A small image classifier, trained from scratch.
Training: 6900 steps, held-out accuracy 30%.
Rows from block 3 of a small image classifier, named by matrix and row number. Rows with one number belong to one neuron. Each number is 128 + 24 x the weight over its row's rms, rounded and kept within 0 to 255. All counts start at 0. Numbers have three digits each.
Before each neuron's rows are labels from the 100 images, of 14976, where the neuron reaches its highest value: "patch colour" is the nearest of a few named colours to the mean colour under the peak. Only what is clearly more common there than usual is listed. The data: crops of objects in photos (Visual Genome). In brackets: how many of the 100, against the usual share in percent.
# fc1: MLP up (model.blocks.3.mlp.fc1.weight, 576x96), inputs 0-47
# fc2: MLP down (model.blocks.3.mlp.fc2.weight, 96x576, transposed), outputs 0-47

patch colour: pink (32 vs 9.9)
fc1.297:168141104095121090113122141157141149075095158110137121106123139135096130143151139132107179154153112133101093158148107133116160151146101145119079
fc2.297:093147113150136123159150137139083111128131090107144085075119161150143100133129159114128187098158111153137083128121103146122113158112140133106090

patch colour: black (39 vs 16.2)
fc1.482:143118132155136108112128104063130098119156102118148116073139166118109107127133125079155157123119154137151095132151129079099159116142123101132119
fc2.482:136163107113121146162137132144147130154163123145148085122199114126103099140121098132094141123124129099142125134135103174116134114166137123114125

patch colour: brown (62 vs 31.4)
fc1.509:149097099129099160146133118110137125178098081146160107089154123153100139136170156111118157132109108117126108143132143142161138159107113081135142
fc2.509:125148101166087161155124120089148130138139147146144101145149128126136130140099111130125134110118094133200128135119120123104119105110127098123120

patch colour: red (26 vs 0.8)
fc1.42:131161102116119141114130095114172198105117130120137105150120145152129136143142131108100080105127110129115112124129132085161128093075141181127122
fc2.42:121142140157119112117138145163143153122118140114119137133136138117132095121092129170170106144109102132151114149123130187103095119119138134076124

patch colour: yellow (47 vs 0.5); orange (26 vs 1.3)
fc1.319:109134123105128131144112090142111181134089120150116087145136091142118125126168086162105109149137141139130129182137077147119137096144079150123114
fc2.319:164137152138120136121134120142171129097081145149094148139102141155115090194087108115123121127130095095119088133125130083068138147129148127093116

patch colour: red (46 vs 0.8)
fc1.201:117179130162122139118143117095133107119136095107144147123127154113093157110120140084149131186090133093105118156092107113123118140123132185116119
fc2.201:151134080111136134086139129114150077180113161123143127123124122125109112168128136168156134140106128091134111118126169153120188126153142150123156

patch colour: black (81 vs 16.2)
fc1.182:133137137096139127147129102133102130128154126152120141135141117146111136123145126160088139128096138140144144105141088098171103190098138112123151
fc2.182:093128110103104108154127168123123109159093139118097158131141098142149138118117144151117155113105123135136123104114125119118166116081152083153111

patch colour: black (46 vs 16.2)
fc1.335:115123099143096121136098100120133075121082144141140150193100111143154089121113115104105163150107121122114113117092110132134122123119129162114126
fc2.335:195134149091179089148175138098125115159129123139138129158121115138101202134132098164145131091095115140112130147110116151126140126140129126097109

patch colour: pink (32 vs 9.9); white (25 vs 6.6)
fc1.208:127111107123108130116159153203144188152126137117079184126106135138122112131111116113186121132105123118129111120105141148155136133106096110128136
fc2.208:103130123153130115089140136143137139129103156132067188103106067171134179130078143112139102139105133133108114100133137120139122159142128096136137

patch colour: black (35 vs 16.2)
fc1.520:169116123140126122151128149117152172104138093160130146140131147138142122095127143146155162118144156118148083107094167129137132146132140201110097
fc2.520:129076162146122135100106130094149122139110129130152116096137132192126122171084124079127143107149118137132131153094124115087074110092148134121139

patch colour: white (29 vs 6.6)
fc1.507:120139171086143127152143096158142095120103117107152128117118122116128129088137065108140131146155159109121130090141152125137109141117111122142108
fc2.507:089102124118137157147106129142079142112165124115153130140103143108150157106148068143118127130137131172155124115126141127107143109132100178136139

patch colour: white (47 vs 6.6); pink (35 vs 9.9)
fc1.118:146143121132125129128158131126155170104096133124132104107122132124110112157143117106189149166126152158112120146141187161146129091089155144137125
fc2.118:126154119150179132118160148132110173129113145140137160138132112102125112120122117086191128162111129150100165121149106139114148134104112119126147

patch colour: pink (47 vs 9.9)
fc1.320:108155155112152105122168155154157122088116120072190116102125106105135117111164101151147141146167150110131120120116158109142104092136139128127100
fc2.320:121152132106159107123112073139112114086146103112096118141143170131139143156144118129092152120094131116126133125114125133112104117106137159154122

patch colour: white (28 vs 6.6)
fc1.269:128139168146163131144113130144133109123133134112114145143132138152155110127131139122159138166088164103111131159120129159123130141135136140217096
fc2.269:140094082148091116143115095124109103099099140103156118189143102138129114119123108098133127126150119128152130129171156092110152077149097139143127

patch colour: orange (29 vs 1.3)
fc1.176:147170099129115102144103152142132158177175181100142141115133127141113156125155156139134141119135112123118128152171120101125172108089121116143150
fc2.176:133158135138174111152091097090133137109107109145132147115152132175148123137145191106158072124104153108094123148115130118118084121143132131141120

patch colour: cyan (28 vs 1)
fc1.381:159122152120121156111127106146154109134139121121084144156153122166148106151095092136175135154156134103129110122097088134121099173096134136128152
fc2.381:119135123150087139150116121065115079109132095106130142131106156105114117143163115104098171136121133124110146123099139096140112135131112127128120

patch colour: black (72 vs 16.2)
fc1.63:147101142138157095112127142089132121143189111121094110110067102105141113127116123106148150121135126145112102094122133135129193138150126169165126
fc2.63:135127103087155104138149113097125140121123151159147096110100111157108103126144066086134141127080133143161167147132122153134080107124132153127142

patch colour: pink (32 vs 9.9)
fc1.367:116122115119163189133151133156115117096153156099089119145142130160093138066173097119102117107143164124117175134101157129157137108071111133128092
fc2.367:106087136110140124100106147081137145106135116177164102106139118111149167159151142080140092113153140140099153145178124133112144175171122139146117

patch colour: black (43 vs 16.2)
fc1.253:095120092150119117109108181123074100168111097115092164119136160159136131140078129105159148105115129134126108147082134110098130161098144111117126
fc2.253:106133168111142142135138110134114154135113102083151152112114104144178132113119150076140152112124131110095102114109144115092128164125144092132118

patch colour: brown (62 vs 31.4)
fc1.441:109133097146104135144114130119171113150160136136155126139126073115116130146110155099112139124132102155140110085121126141139108141125091066130129
fc2.441:119129145119132132109089103128128126120195110128119139118126128099162110116145089155129128130129103158115135094151091150146139092143185090106111

patch colour: green (32 vs 0.8)
fc1.70:110142105133097050116184160155142135104143132140095104120134149115127125154150138161126171146122131122140151164097112137135161134125121074122137
fc2.70:126105152069164066123135133113114101139166129176140110138144115105106121145131100144115126142119108131166143146144132147095124128086105109136155

patch colour: white (65 vs 6.6)
fc1.283:129134143100149121124155105110128124117110118135128103145089123154110116174182137143137170191130131146120102112163150132130138111105137111121130
fc2.283:118148114115168132127117125132109141155144157088163125140144181129121144167126139099143157108121123131128043117142115155126136141119132172116133

patch colour: white (27 vs 6.6)
fc1.178:128081164141159113092133138124140109135142117120116123149135166131107097141159151125187170147160140128149129112138100120128100150117117094128172
fc2.178:126122130144098104091131131145097087164116180109166156125144120122150142115114122142150110119159137111127139138158129124073135072108150118124149

patch colour: white (57 vs 6.6); pink (26 vs 9.9)
fc1.65:168129133153154114099143112150139139148148117126121117165130117179139122153146065142149121133116104151128165122127148110151150121116097083166177
fc2.65:126124102170162156138078129123151134144143129166154124162119114111079119125101170088128086151123097141110090145087152117120119085139130132073161

patch colour: cyan (29 vs 1)
fc1.69:099092172112117098156175131115166126153143146085149132099142076112097122079117092163124108108163155126112126095116122135147099108122086144138123
fc2.69:129098145107123109118097118082106131142121163115112155171135130109115127107150105141133158130116128164162138134129157148144161160165160113134119

patch colour: cyan (29 vs 1)
fc1.43:124140153094112086123082097112103107159144093129146122144153095107138115107146098191155089167084105126120163116147142158098109121147112150126139
fc2.43:118114091146139141123128084116186141130143160099110115128103112110155156133096107125179126168110136118164141102131167172093145086138123139096147

patch colour: white (46 vs 6.6)
fc1.35:107162176112124138127146142140142119087085111155122145148136140141099101160146184153115138186156101125088139133134130091177083131118123088136152
fc2.35:133130160081154102147137131116112108142101119127161150119165147100114119094172117161122116126147149102122165159115149137154108079149135124136148

patch colour: pink (37 vs 9.9)
fc1.523:073149138130120083134115141143085103111146148095114152114116175149138133134150073153110116075095168104134114139131132168141106118098124095160138
fc2.523:173124098120118114094084103122132089140105144140107143167137113127169172120105106106087152112142123112089143108132119157119105074134124174089131

patch colour: green (35 vs 0.8)
fc1.458:110139104134140168143110100116130075146104133158144129127094113065151141127136149151146133140151138119141181141143115132113087161143117111114145
fc2.458:146154092130168127120173167140144108148097135092138125128126109123123121126106159185143146087106115133127151153137135159095115114136123112151167

patch colour: grey (65 vs 30.8)
fc1.266:116146162136079148150105110158170147148122134103109135149120129124114133172191119114174121131137157091137160118147113140108091114162155092168142
fc2.266:157106133107151140104145087181132126147139138176159164058100137127117129119111105104148119135113132131144171173083150153119100152151111162139172

patch colour: white (33 vs 6.6)
fc1.415:150117127105095114142117181133126102159166134142166159126159121131109169139128152103107131138163120156120150149157064104118123127111102099130134
fc2.415:123148157111122172142148139091111098141095122119159152107113144160142191125156141112118129142155137136198154138126125104156172136130131097154111

patch colour: orange (25 vs 1.3)
fc1.17:142124099167146127110157097137165136117121135148125133100155091086082104159154110166081138154129165085151122118105130121139112128160116096121080
fc2.17:140152136162162156140117132136076098168156135107087121155105168132130133152122130130155133113137135119086125089136119185142129113150127116124142

patch colour: white (43 vs 6.6)
fc1.12:141096100149138095152162114106163109089118153147151151135133079150126101097083146118118127136141125132134139145168075179094134142138113118132110
fc2.12:131124100152158170167121149099092138128113146138102149125130117172152144148150112110131097115135082123092107123148112126132111063136069113134130

patch colour: pink (26 vs 9.9)
fc1.404:157103126145132137117173132154177103160123120152113122137140108128137127124134053108107149149116093148101139058137097126138138168120165155158168
fc2.404:117130095098084164140170140145096135104129144106128152164108151080108081131117108162103108109118127141103079112137102127140110157110174136150139

patch colour: cyan (27 vs 1); blue (25 vs 0.7)
fc1.405:099122135112119087089095147120115123129137147108078099118122092155157097111146142187198099090147133102134122119086109106131149158118145131139138
fc2.405:160101140122117104149124125061113097119177086119163136077118126118118140129117165103133164126124114131113141102108109132144130153109132137105108

patch colour: black (40 vs 16.2)
fc1.237:153178098093170093131113158114107092161102147131135131132111148155144166129088165140124115146116138109096115142142101146059126110149124136136139
fc2.237:160102175129149105158128109121136115126125096182165131117125118152161142142178116165167139107087118180154119107163119134161118124103111155107156

patch colour: white (47 vs 6.6)
fc1.466:120088094095113129117109114104142144157118091137154095128103158109128082119145095112108120153104122158135124105197121147178123115121150120131108
fc2.466:147136121145145196145150148086132155130151107074101133156115101157135143080120153126118115097102107102095118110116151142120127157107122122103165

patch colour: brown (60 vs 31.4)
fc1.555:102114111133105110140121139137056173162131109101167093120124109143118124100100154105143143092116111124158117125071142171163183163111148155141100
fc2.555:127096147134125123171119143120139138161119095120177142087130102117132146101117199129140160107173160134107150110114131124127133155136117149099155

patch colour: pink (25 vs 9.9)
fc1.224:131104141125145117119094138141111107133157138107114139101132096135159119097109177122101163119149109140164094105126130105111129124182154141140103
fc2.224:121118153156101149105130081117166119162087158078107156068116106141119145160117157080152102130109122152079163097122137135097104128130118127116108

patch colour: white (29 vs 6.6)
fc1.221:115131159108124130131124099162146119142171136088101114125138103084088145111139102179177103087140145130074094120163126151132074137119114129115164
fc2.221:150107170150123172130170138164105131144146121131118119158091108101102093079098150146156176173119100128139112115128152111133139134125106142133102

patch colour: orange (43 vs 1.3)
fc1.157:145149118104148159107130079132132183105106171135143128140127102138115110136152144114131128101159121081149110117104125153146130137113113152103117
fc2.157:137147131175128110113126095148137109112105126141155134115132151099050126137124090158117108075132120138156116107106097147123140130097165117083094

patch colour: black (48 vs 16.2)
fc1.60:121157166117110111142119103138114128118174133143099116173097144115102141125087147168106143142117122124146120126124144141140158114153155128144160
fc2.60:115101120152146118150093121141130123144150118106152125114092144159174125115126134112090132103068143111162151120124108090134124146138156149136107

patch colour: white (45 vs 6.6)
fc1.439:111130083110132132149148138110168098134126122115088152098093159140129160096130164122148115138095124169143126168155129136138139118154117089095118
fc2.439:136114182125103119132136102147148120151107083115147120135122122150126179121179166125147136098135138090139117164161092133139145127167152166131101

patch colour: grey (78 vs 30.8)
fc1.413:162147143095087146116154076129162107107090104110067118129102131153112154121115136147129157135122108115099135112097113064155178116151119101136134
fc2.413:153151167099132131130149099154091071107131109121132139115179091077132099120118117134096158100120118124154116141109156095132147153125156089085125

patch colour: white (32 vs 6.6)
fc1.123:102127157146081128104098132131160092113130117140131126121131131147108157164108095118145082163140130132090156156096088100119125133128112133172140
fc2.123:128106155129111162121125109079122135130135158167076130107098114100129165133121118105121130139129142133141101114167101105128085130105127114142178

patch colour: yellow (33 vs 0.5); white (26 vs 6.6)
fc1.21:153153083144097135156112111110113140106148173144121068127136088171129113108166135137100153116125104121135116138173092103125121101116130098107137
fc2.21:135148140119089077138092155132121130117129131211138089144173142178117106162113143103117095129140138183154116119141132118087132099133133101130130

patch colour: pink (27 vs 9.9); white (26 vs 6.6)
fc1.162:134134101132138175098126099093117109106143121117142153112127187122139130151139148101107113144123167104103124134075102112120106107113124102149135
fc2.162:098132124097134111114148140113132107110113107109124163166118165141165140117127129139144129111131163134136139127113171092105122147132136149122170

patch colour: grey (69 vs 30.8)
fc1.572:151144141139126117132147127151151143132135139148149128160106167090121124119109145113147142172131162120124121131048114131149111097096089140130149
fc2.572:146118128138095126148105121135174152157157144138085145128121141123192103102118147113135166110128149130143107077167115187161128153126144151152115

patch colour: brown (67 vs 31.4)
fc1.539:181083132116119137074154106128113118115174147116129118098121158112148126145160175091143128137131114115134129110100144137133126101094141159146118
fc2.539:166125143097125129087149129163118128155136107157104130123097145144103115133097130129113126143173159148067137134099092112062126117093079133146142

patch colour: brown (64 vs 31.4)
fc1.55:134122113093098157098157112169152114108118117149114097110099103096157148157167126118168098140114095124059145133154130158158132157109142163093125
fc2.55:145086087145150130098130115108111116133115129131115140126184147062120142143095099146120098117122134169141090149136092117159095107110146111112137

patch colour: pink (30 vs 9.9)
fc1.471:105103126134121102142100203163112137117142107060122127157128126159108113094107117138141121113113138141121140096098146171138150131078079131128145
fc2.471:175118111160136113135100154146143099130131143149122150107124101166103131154075137148145106140149143120151111143114142147117119150210163140078134

patch colour: red (57 vs 0.8)
fc1.429:113124113151137125109143080115145181114146107103140113106118152124119126132107104070097110102088104097132119186107101124156127128107160150120121
fc2.429:118176141076156126081090138107142151145096150141104105139163138133101144160134127110143149076104087075159123109119104144142150138174154123108116

patch colour: black (46 vs 16.2)
fc1.282:153141125152131102158109072119130132146151147176105124139154095098122123128106150136148122160147110105119121128173113161163136138139148121129126
fc2.282:177116103140100122085134105148099128187136124173116166119145136139124151096122153120115115123144166117122097152129154109069097121132108109101090

patch colour: brown (60 vs 31.4)
fc1.234:153130137139119124166146114153174106152129097123135143101084130179116138106117110097099164143155129135146136138194142100137114085159126148149187
fc2.234:124131178125118039120145102117134125146133131156131141128121086171121122126102092140125105113137151161127118142154160120117115113107150143111161

patch colour: black (59 vs 16.2)
fc1.82:085132131149143125156139163156154101157136133140113100123136094092161134121124138166137124093116121159130082185084080159132138126127154141134104
fc2.82:115133130098139113169136151104100154114118146143157137117090115135105169124116100156121105162136111130119109092093125120144119139143136142129130

patch colour: black (59 vs 16.2)
fc1.265:133070127113134141120091103147130145156128103109102111145105157134111083128132108152110079121094130152187092130098169138132124132123104169076135
fc2.265:147144128137144142111133118145135189159114109162167107135123123100157186144134127120097136101147132126125083141161118099143103100100149089142140

patch colour: black (39 vs 16.2)
fc1.195:145144151104155136093174121075133072092144132125113164125155139110095112144128135177120114106126116149130096116125112101154108114114110146115112
fc2.195:149135113120150105144164172077140127108107161146117149135174091147117161150116122090153136144100130126117129078153100130154121123128127113108169

patch colour: red (25 vs 0.8)
fc1.171:121147139119127082161124131109139172137133099077169145132126188092129155097103133109129108114098128135105139151147139161132152132137130148136138
fc2.171:137149180126105102155098159143124097114123119121106152133153143137139164135121157159162149127081159109105159156123145128119154085111152173084142

patch colour: black (38 vs 16.2)
fc1.385:088110134145133151092129149083136146106204112135156147099117146132127143096120155126174123151136109111141131132141122087117159112102129122149088
fc2.385:181127107136101186111115127142146092105141135132123119133071122135114132106116135134154143114128148079126120122172083172116161139154105112144083