Rows from block 5 of a small image classifier, named by matrix and row number. Rows with one number belong to one neuron. Each number is 200 + 40 x the weight over its row's rms, rounded and kept within 0 to 999. All counts start at 0.
After each neuron's rows are labels from the 100 images, of 14976, where the neuron reaches its highest value: "strongest on" is what is common among them; "patch colour" is the nearest of a few named colours to the mean colour under the peak. Only what is clearly more common there than usual is listed. The data: crops of objects in photos (Visual Genome). In brackets: how many of the 100, against the usual share in percent.
# fc1: MLP up (model.blocks.5.mlp.fc1.weight, 1152x192), inputs 0-191
# fc2: MLP down (model.blocks.5.mlp.fc2.weight, 192x1152, transposed), outputs 0-191

fc1.147,183,219,159,182,240,236,201,209,211,190,280,197,272,122,280,206,196,220,258,157,211,190,209,219,148,167,143,183,206,175,191,237,184,226,210,274,185,181,228,199,143,161,205,205,124,182,119,188,184,245,232,242,199,199,215,208,255,223,106,233,132,169,149,163,169,226,234,177,236,325,182,216,179,270,229,295,238,248,175,190,219,190,175,181,155,127,195,179,222,190,327,108,172,219,147,132,234,145,224,254,203,179,124,214,165,151,184,220,195,185,219,182,249,197,213,163,137,164,223,249,283,148,221,229,228,232,144,222,227,198,170,238,202,153,167,173,189,253,211,161,142,142,175,238,220,197,217,234,186,167,199,182,247,261,168,175,222,249,113,181,157,187,148,187,144,211,180,263,175,212,160,228,139,173,214,158,185,198,266,171,197,214,201,169,183,180,171,247,203,242,204,207
fc2.147,173,170,206,220,142,220,262,164,244,202,181,199,229,263,208,116,209,205,148,213,117,207,182,221,131,202,212,185,239,126,232,176,244,216,218,195,166,174,261,222,155,102,148,188,170,136,183,257,203,157,238,191,233,230,197,206,234,121,173,168,114,198,178,175,273,161,220,204,154,155,272,298,153,127,192,245,170,162,241,225,180,192,182,258,156,202,180,211,192,155,194,215,250,191,199,181,175,235,169,98,198,238,179,192,226,184,200,173,154,209,205,156,147,276,199,207,142,164,186,226,124,179,195,173,179,235,245,179,148,240,163,189,221,145,196,202,167,153,190,185,292,211,249,175,227,158,178,177,214,206,190,137,250,255,117,174,194,162,182,256,125,249,151,226,208,177,206,191,176,194,232,130,160,221,102,174,161,287,165,200,220,198,209,184,162,231,153,245,172,158,245,168
strongest on: object: man (25 vs 3.5)
patch colour: brown (60 vs 33.5)

fc1.7,234,208,231,219,178,211,188,221,220,197,150,247,208,214,165,244,163,176,247,208,199,210,176,227,208,162,189,247,179,192,197,185,226,226,153,222,136,177,200,228,122,155,164,211,240,187,156,147,137,189,267,161,159,226,145,232,184,138,201,222,226,166,176,229,285,219,241,222,186,181,195,185,183,221,139,260,185,267,185,227,195,137,136,172,242,136,191,152,213,249,161,215,208,150,203,185,181,165,209,144,171,241,195,228,107,224,215,217,225,229,187,172,231,163,174,185,197,165,220,202,131,164,187,121,198,264,123,281,209,111,160,223,273,213,175,232,228,211,253,188,266,292,260,205,227,217,151,213,236,190,195,244,263,222,174,166,249,124,194,282,248,266,217,219,222,173,79,222,156,208,181,236,234,209,205,167,197,216,205,164,169,141,189,181,238,188,270,123,191,290,242,291
fc2.7,178,240,252,231,196,119,182,121,163,190,180,291,243,293,248,168,242,122,214,217,196,176,139,249,130,213,200,184,247,185,231,219,212,166,180,221,220,184,213,204,241,241,172,224,156,190,203,236,187,196,215,244,277,268,155,215,145,169,302,193,220,173,163,246,230,207,305,273,129,224,132,188,237,165,228,125,238,274,234,214,198,164,203,250,220,185,242,179,172,205,265,127,198,158,174,197,142,248,253,172,196,197,229,225,246,185,164,246,182,198,254,180,203,254,180,164,288,218,172,184,199,275,207,252,163,168,272,212,191,156,152,194,219,239,152,241,223,217,212,230,196,247,234,131,244,208,200,183,196,205,223,176,177,240,233,183,207,224,238,129,181,191,158,226,145,131,267,192,194,184,230,145,221,188,179,175,221,193,204,212,223,136,117,189,245,213,189,127,268,222,177,198
strongest on: object: tree (29 vs 3.2)
patch colour: white (52 vs 5.3)

fc1.610,280,231,154,142,163,125,206,244,235,177,144,128,127,159,203,203,180,217,125,181,211,259,102,185,105,288,173,198,283,154,134,178,200,221,179,164,245,256,208,254,250,307,210,148,222,161,204,139,245,207,194,170,233,225,222,181,219,260,219,153,225,144,106,103,146,193,234,185,235,253,152,208,180,218,181,266,212,238,237,244,174,178,192,242,209,200,208,196,233,176,244,176,263,216,235,206,265,257,145,168,214,195,257,114,243,195,128,249,191,247,193,145,198,207,226,181,179,268,163,174,195,248,246,229,179,202,171,235,271,226,181,184,182,183,167,272,198,167,195,215,180,188,156,170,170,200,256,186,193,136,253,186,180,189,189,194,135,157,149,188,207,220,141,244,191,214,172,183,238,241,213,192,204,191,193,223,197,132,245,189,202,213,178,206,157,170,210,173,198,191,197,243
fc2.610,197,185,255,167,197,265,161,151,189,205,210,165,194,156,202,224,148,182,214,165,271,253,228,217,225,218,202,143,217,186,223,177,200,197,231,227,211,250,254,293,221,222,226,205,248,245,210,212,224,169,191,209,187,170,150,211,166,236,289,211,204,178,211,192,204,270,242,217,227,233,235,219,173,147,235,171,241,217,181,189,214,139,173,192,166,155,215,278,223,175,305,248,212,128,201,201,162,264,200,215,243,180,208,185,219,216,248,222,162,175,193,165,297,204,179,262,146,221,119,287,142,183,147,129,277,282,186,112,160,246,83,188,207,191,128,283,239,182,205,215,149,254,195,200,237,149,210,182,163,164,193,238,188,208,205,248,175,204,190,192,268,217,180,284,147,184,243,122,134,195,200,183,113,203,247,198,175,218,197,216,172,197,214,238,172,218,184,232,219,239,123,165
strongest on: object: tree (34 vs 3.2)
patch colour: black (60 vs 13.6)

fc1.48,246,236,181,205,226,244,181,146,154,226,152,173,211,164,219,177,214,143,236,192,247,237,226,192,281,171,87,114,159,280,221,266,129,189,186,212,238,188,212,205,155,250,205,209,142,162,156,191,162,208,191,227,167,168,228,251,169,150,195,225,185,213,198,200,194,189,191,200,183,175,214,201,218,136,209,253,276,156,246,185,154,192,215,217,175,202,163,173,181,176,199,175,134,298,170,206,259,199,239,153,202,239,202,237,224,174,175,185,124,242,181,156,243,174,240,230,125,162,203,230,240,259,227,106,137,181,211,217,208,190,122,226,196,251,192,108,143,261,272,188,236,107,170,166,189,216,246,218,205,210,184,205,237,283,229,172,213,281,240,189,150,216,214,289,173,245,208,154,281,146,202,221,137,170,170,218,192,140,232,168,210,185,186,124,215,173,250,171,177,217,197,169
fc2.48,196,225,232,203,164,136,277,116,229,221,211,205,172,209,226,191,329,200,179,118,209,207,228,191,199,246,191,213,186,150,219,212,172,272,167,239,169,156,242,251,173,150,165,163,206,219,166,246,250,264,186,209,233,201,157,212,180,255,193,101,166,136,232,236,226,211,197,234,158,170,205,240,131,167,135,228,237,150,215,258,176,248,269,239,214,185,189,202,221,183,227,212,208,216,263,190,238,280,239,244,238,180,187,182,166,231,194,199,198,238,112,210,201,220,238,109,186,283,216,145,127,201,222,170,157,254,177,175,203,215,193,222,187,132,240,230,82,220,198,241,222,155,238,256,162,149,187,223,215,205,184,246,231,190,169,149,225,260,193,196,170,223,217,129,191,205,224,206,266,153,228,155,219,281,184,176,166,214,215,173,255,128,172,196,137,235,199,269,224,219,269,224
strongest on: object: man (31 vs 3.5)
patch colour: brown (60 vs 33.5)

fc1.644,184,264,199,270,193,205,166,150,170,146,184,197,167,210,238,212,240,180,226,170,167,234,189,221,162,209,269,243,167,229,143,210,248,147,84,163,190,214,194,171,235,216,229,196,206,191,146,244,148,232,182,163,207,236,177,228,158,200,194,236,231,168,264,232,207,166,229,179,196,192,212,145,172,198,132,218,186,267,268,224,238,143,194,226,291,181,234,48,176,177,180,238,239,197,220,223,178,231,248,244,182,205,122,218,194,235,196,126,231,259,194,182,223,175,162,191,122,222,233,252,151,231,169,121,214,158,193,210,250,127,192,158,215,224,314,237,191,180,264,166,240,304,244,200,206,223,217,191,248,153,232,222,178,197,192,205,207,224,135,232,184,238,176,273,207,219,176,219,241,195,223,223,270,187,118,174,217,267,202,176,236,202,229,174,198,196,235,154,178,207,237,302
fc2.644,203,231,260,180,219,196,217,207,169,190,139,253,221,294,257,163,160,99,170,191,176,233,213,224,249,222,276,206,224,215,189,172,214,225,145,290,187,163,215,218,166,128,204,195,143,190,138,198,201,227,209,229,207,219,195,219,164,210,240,190,231,172,195,229,303,192,196,275,209,139,183,143,236,210,262,253,213,269,288,211,197,191,203,223,174,191,151,246,235,205,302,178,166,136,168,191,185,174,223,210,273,256,228,236,159,234,222,178,153,206,181,183,183,221,169,274,211,234,184,201,161,278,222,221,193,207,175,200,194,184,241,167,174,207,110,252,198,256,220,179,246,225,224,209,163,168,201,104,149,152,230,171,248,167,199,159,255,205,181,125,210,211,183,236,90,196,297,259,273,270,190,165,183,229,162,181,176,217,222,250,222,179,196,261,181,243,184,192,234,177,181,134
strongest on: object: tree (36 vs 3.2)
patch colour: brown (62 vs 33.5)

fc1.278,299,217,181,207,204,216,157,183,180,208,251,91,136,214,145,143,196,236,199,178,165,227,224,120,210,270,223,166,174,178,205,250,273,140,200,146,269,212,124,218,184,207,211,196,178,249,191,194,235,172,242,192,258,305,186,182,212,208,171,209,160,140,94,163,149,164,307,187,203,180,283,185,182,145,191,206,237,245,181,257,244,175,127,173,233,179,183,197,219,181,243,173,171,153,168,161,196,262,157,190,194,228,221,171,199,149,139,226,148,216,145,129,184,143,207,122,188,178,217,259,160,193,205,235,226,142,161,184,215,230,191,168,194,214,199,211,174,240,229,159,187,179,149,129,243,208,202,164,162,256,174,189,171,213,163,260,214,228,208,115,169,251,127,183,262,208,214,240,200,197,211,123,157,194,200,241,140,110,152,210,212,193,230,194,212,178,184,201,227,182,228,230
fc2.278,164,220,173,213,229,174,155,178,222,213,242,165,137,181,203,182,265,191,226,170,218,263,167,248,229,242,231,146,201,177,226,256,190,198,146,225,156,249,278,207,102,215,187,217,281,247,176,184,116,167,221,208,253,178,152,97,147,134,186,287,166,165,181,175,239,248,242,216,197,194,178,225,174,102,150,209,132,214,189,215,263,238,187,216,180,260,166,153,223,142,214,206,227,133,206,167,208,285,224,217,165,238,185,221,167,242,189,226,179,197,193,240,217,229,196,243,220,199,184,299,191,212,150,161,272,216,107,188,146,194,192,190,254,200,131,207,169,167,223,209,201,247,156,213,180,263,180,277,189,200,163,195,188,255,280,199,227,193,203,165,232,167,205,267,137,200,162,118,167,147,229,230,226,215,216,167,223,174,176,134,187,255,222,214,194,188,190,212,199,230,85,215
strongest on: object: tree (26 vs 3.2)
patch colour: black (32 vs 13.6)

fc1.113,187,248,121,265,166,170,208,194,260,185,182,214,247,244,268,189,97,199,266,232,236,219,157,249,233,207,223,192,271,185,182,219,217,226,222,260,178,171,224,217,255,177,248,236,159,226,124,241,145,191,105,251,147,254,238,193,261,192,163,222,206,215,251,189,232,230,167,197,175,308,207,213,192,202,156,267,129,228,162,213,209,207,193,232,178,176,251,227,195,195,233,179,172,198,169,188,195,230,191,231,221,172,148,247,230,231,217,199,224,201,189,138,206,249,248,207,140,237,187,159,249,211,151,186,224,198,131,217,136,162,169,274,251,147,174,229,133,133,236,191,234,119,212,184,214,175,175,175,154,219,140,218,227,258,160,223,187,239,229,219,173,54,182,170,148,229,163,199,203,211,257,209,154,189,170,203,269,263,196,229,168,148,172,194,260,188,161,266,141,187,187,231
fc2.113,217,227,186,131,215,208,213,132,270,136,147,235,255,244,246,235,194,163,171,182,164,198,218,208,212,213,246,174,244,185,218,213,194,175,183,223,156,203,243,229,228,84,140,179,140,152,205,268,275,146,159,190,248,217,219,226,239,238,197,140,203,259,133,180,165,203,194,175,146,122,213,160,253,228,239,241,172,122,238,180,224,193,253,257,141,179,163,167,177,252,141,222,186,281,170,260,223,229,179,157,226,226,157,183,173,179,226,192,142,190,199,249,162,220,178,193,190,214,161,179,151,218,142,177,170,242,219,120,240,214,204,181,227,238,207,237,254,194,216,243,156,168,204,230,188,124,239,240,217,181,217,229,153,129,114,238,169,179,198,288,208,263,135,162,205,147,267,232,173,159,175,232,180,291,169,138,166,199,213,222,212,222,172,101,147,222,159,200,205,185,176,185
strongest on: object: man (30 vs 3.5)
patch colour: brown (65 vs 33.5)

fc1.332,192,221,218,241,224,135,165,215,202,184,231,94,149,167,155,194,235,215,136,197,259,275,169,203,137,275,162,190,267,205,153,203,218,164,217,159,275,207,185,172,245,260,205,185,210,163,193,185,200,168,239,208,218,205,235,230,179,225,173,175,293,181,113,103,218,226,249,157,197,199,195,249,157,144,232,221,248,211,170,263,127,125,243,179,260,223,188,146,167,176,234,225,228,124,195,182,231,217,134,235,214,189,205,149,149,203,126,194,130,206,241,200,287,246,223,198,153,205,208,164,179,211,253,193,180,152,144,183,211,249,261,198,187,199,255,228,171,135,264,193,188,210,173,165,189,164,214,202,256,118,151,207,182,261,215,208,130,166,213,156,193,228,147,244,214,231,182,231,203,265,235,157,243,132,207,246,249,154,170,202,254,167,227,219,233,154,188,177,268,181,212,259
fc2.332,222,209,188,181,200,237,177,139,146,204,245,208,223,133,237,280,193,191,182,258,264,153,199,186,217,160,253,131,230,179,156,184,262,259,165,248,217,234,208,219,217,203,195,201,250,206,220,195,219,130,225,161,256,182,164,147,140,214,278,220,213,176,226,161,204,245,193,222,235,201,190,238,232,192,222,196,183,224,173,228,220,189,138,168,151,179,240,193,215,177,209,197,196,151,173,135,190,272,137,283,200,208,157,235,181,242,227,243,141,177,283,202,251,131,177,219,202,196,216,276,170,217,140,141,230,299,218,197,165,171,79,198,242,207,148,282,191,194,190,223,190,237,168,241,241,155,191,148,207,169,176,166,207,229,246,167,218,178,175,121,239,239,176,238,112,183,218,136,112,261,286,234,175,239,239,266,198,228,222,238,150,218,222,201,182,139,182,169,169,250,141,151
strongest on: object: tree (40 vs 3.2)
patch colour: black (34 vs 13.6)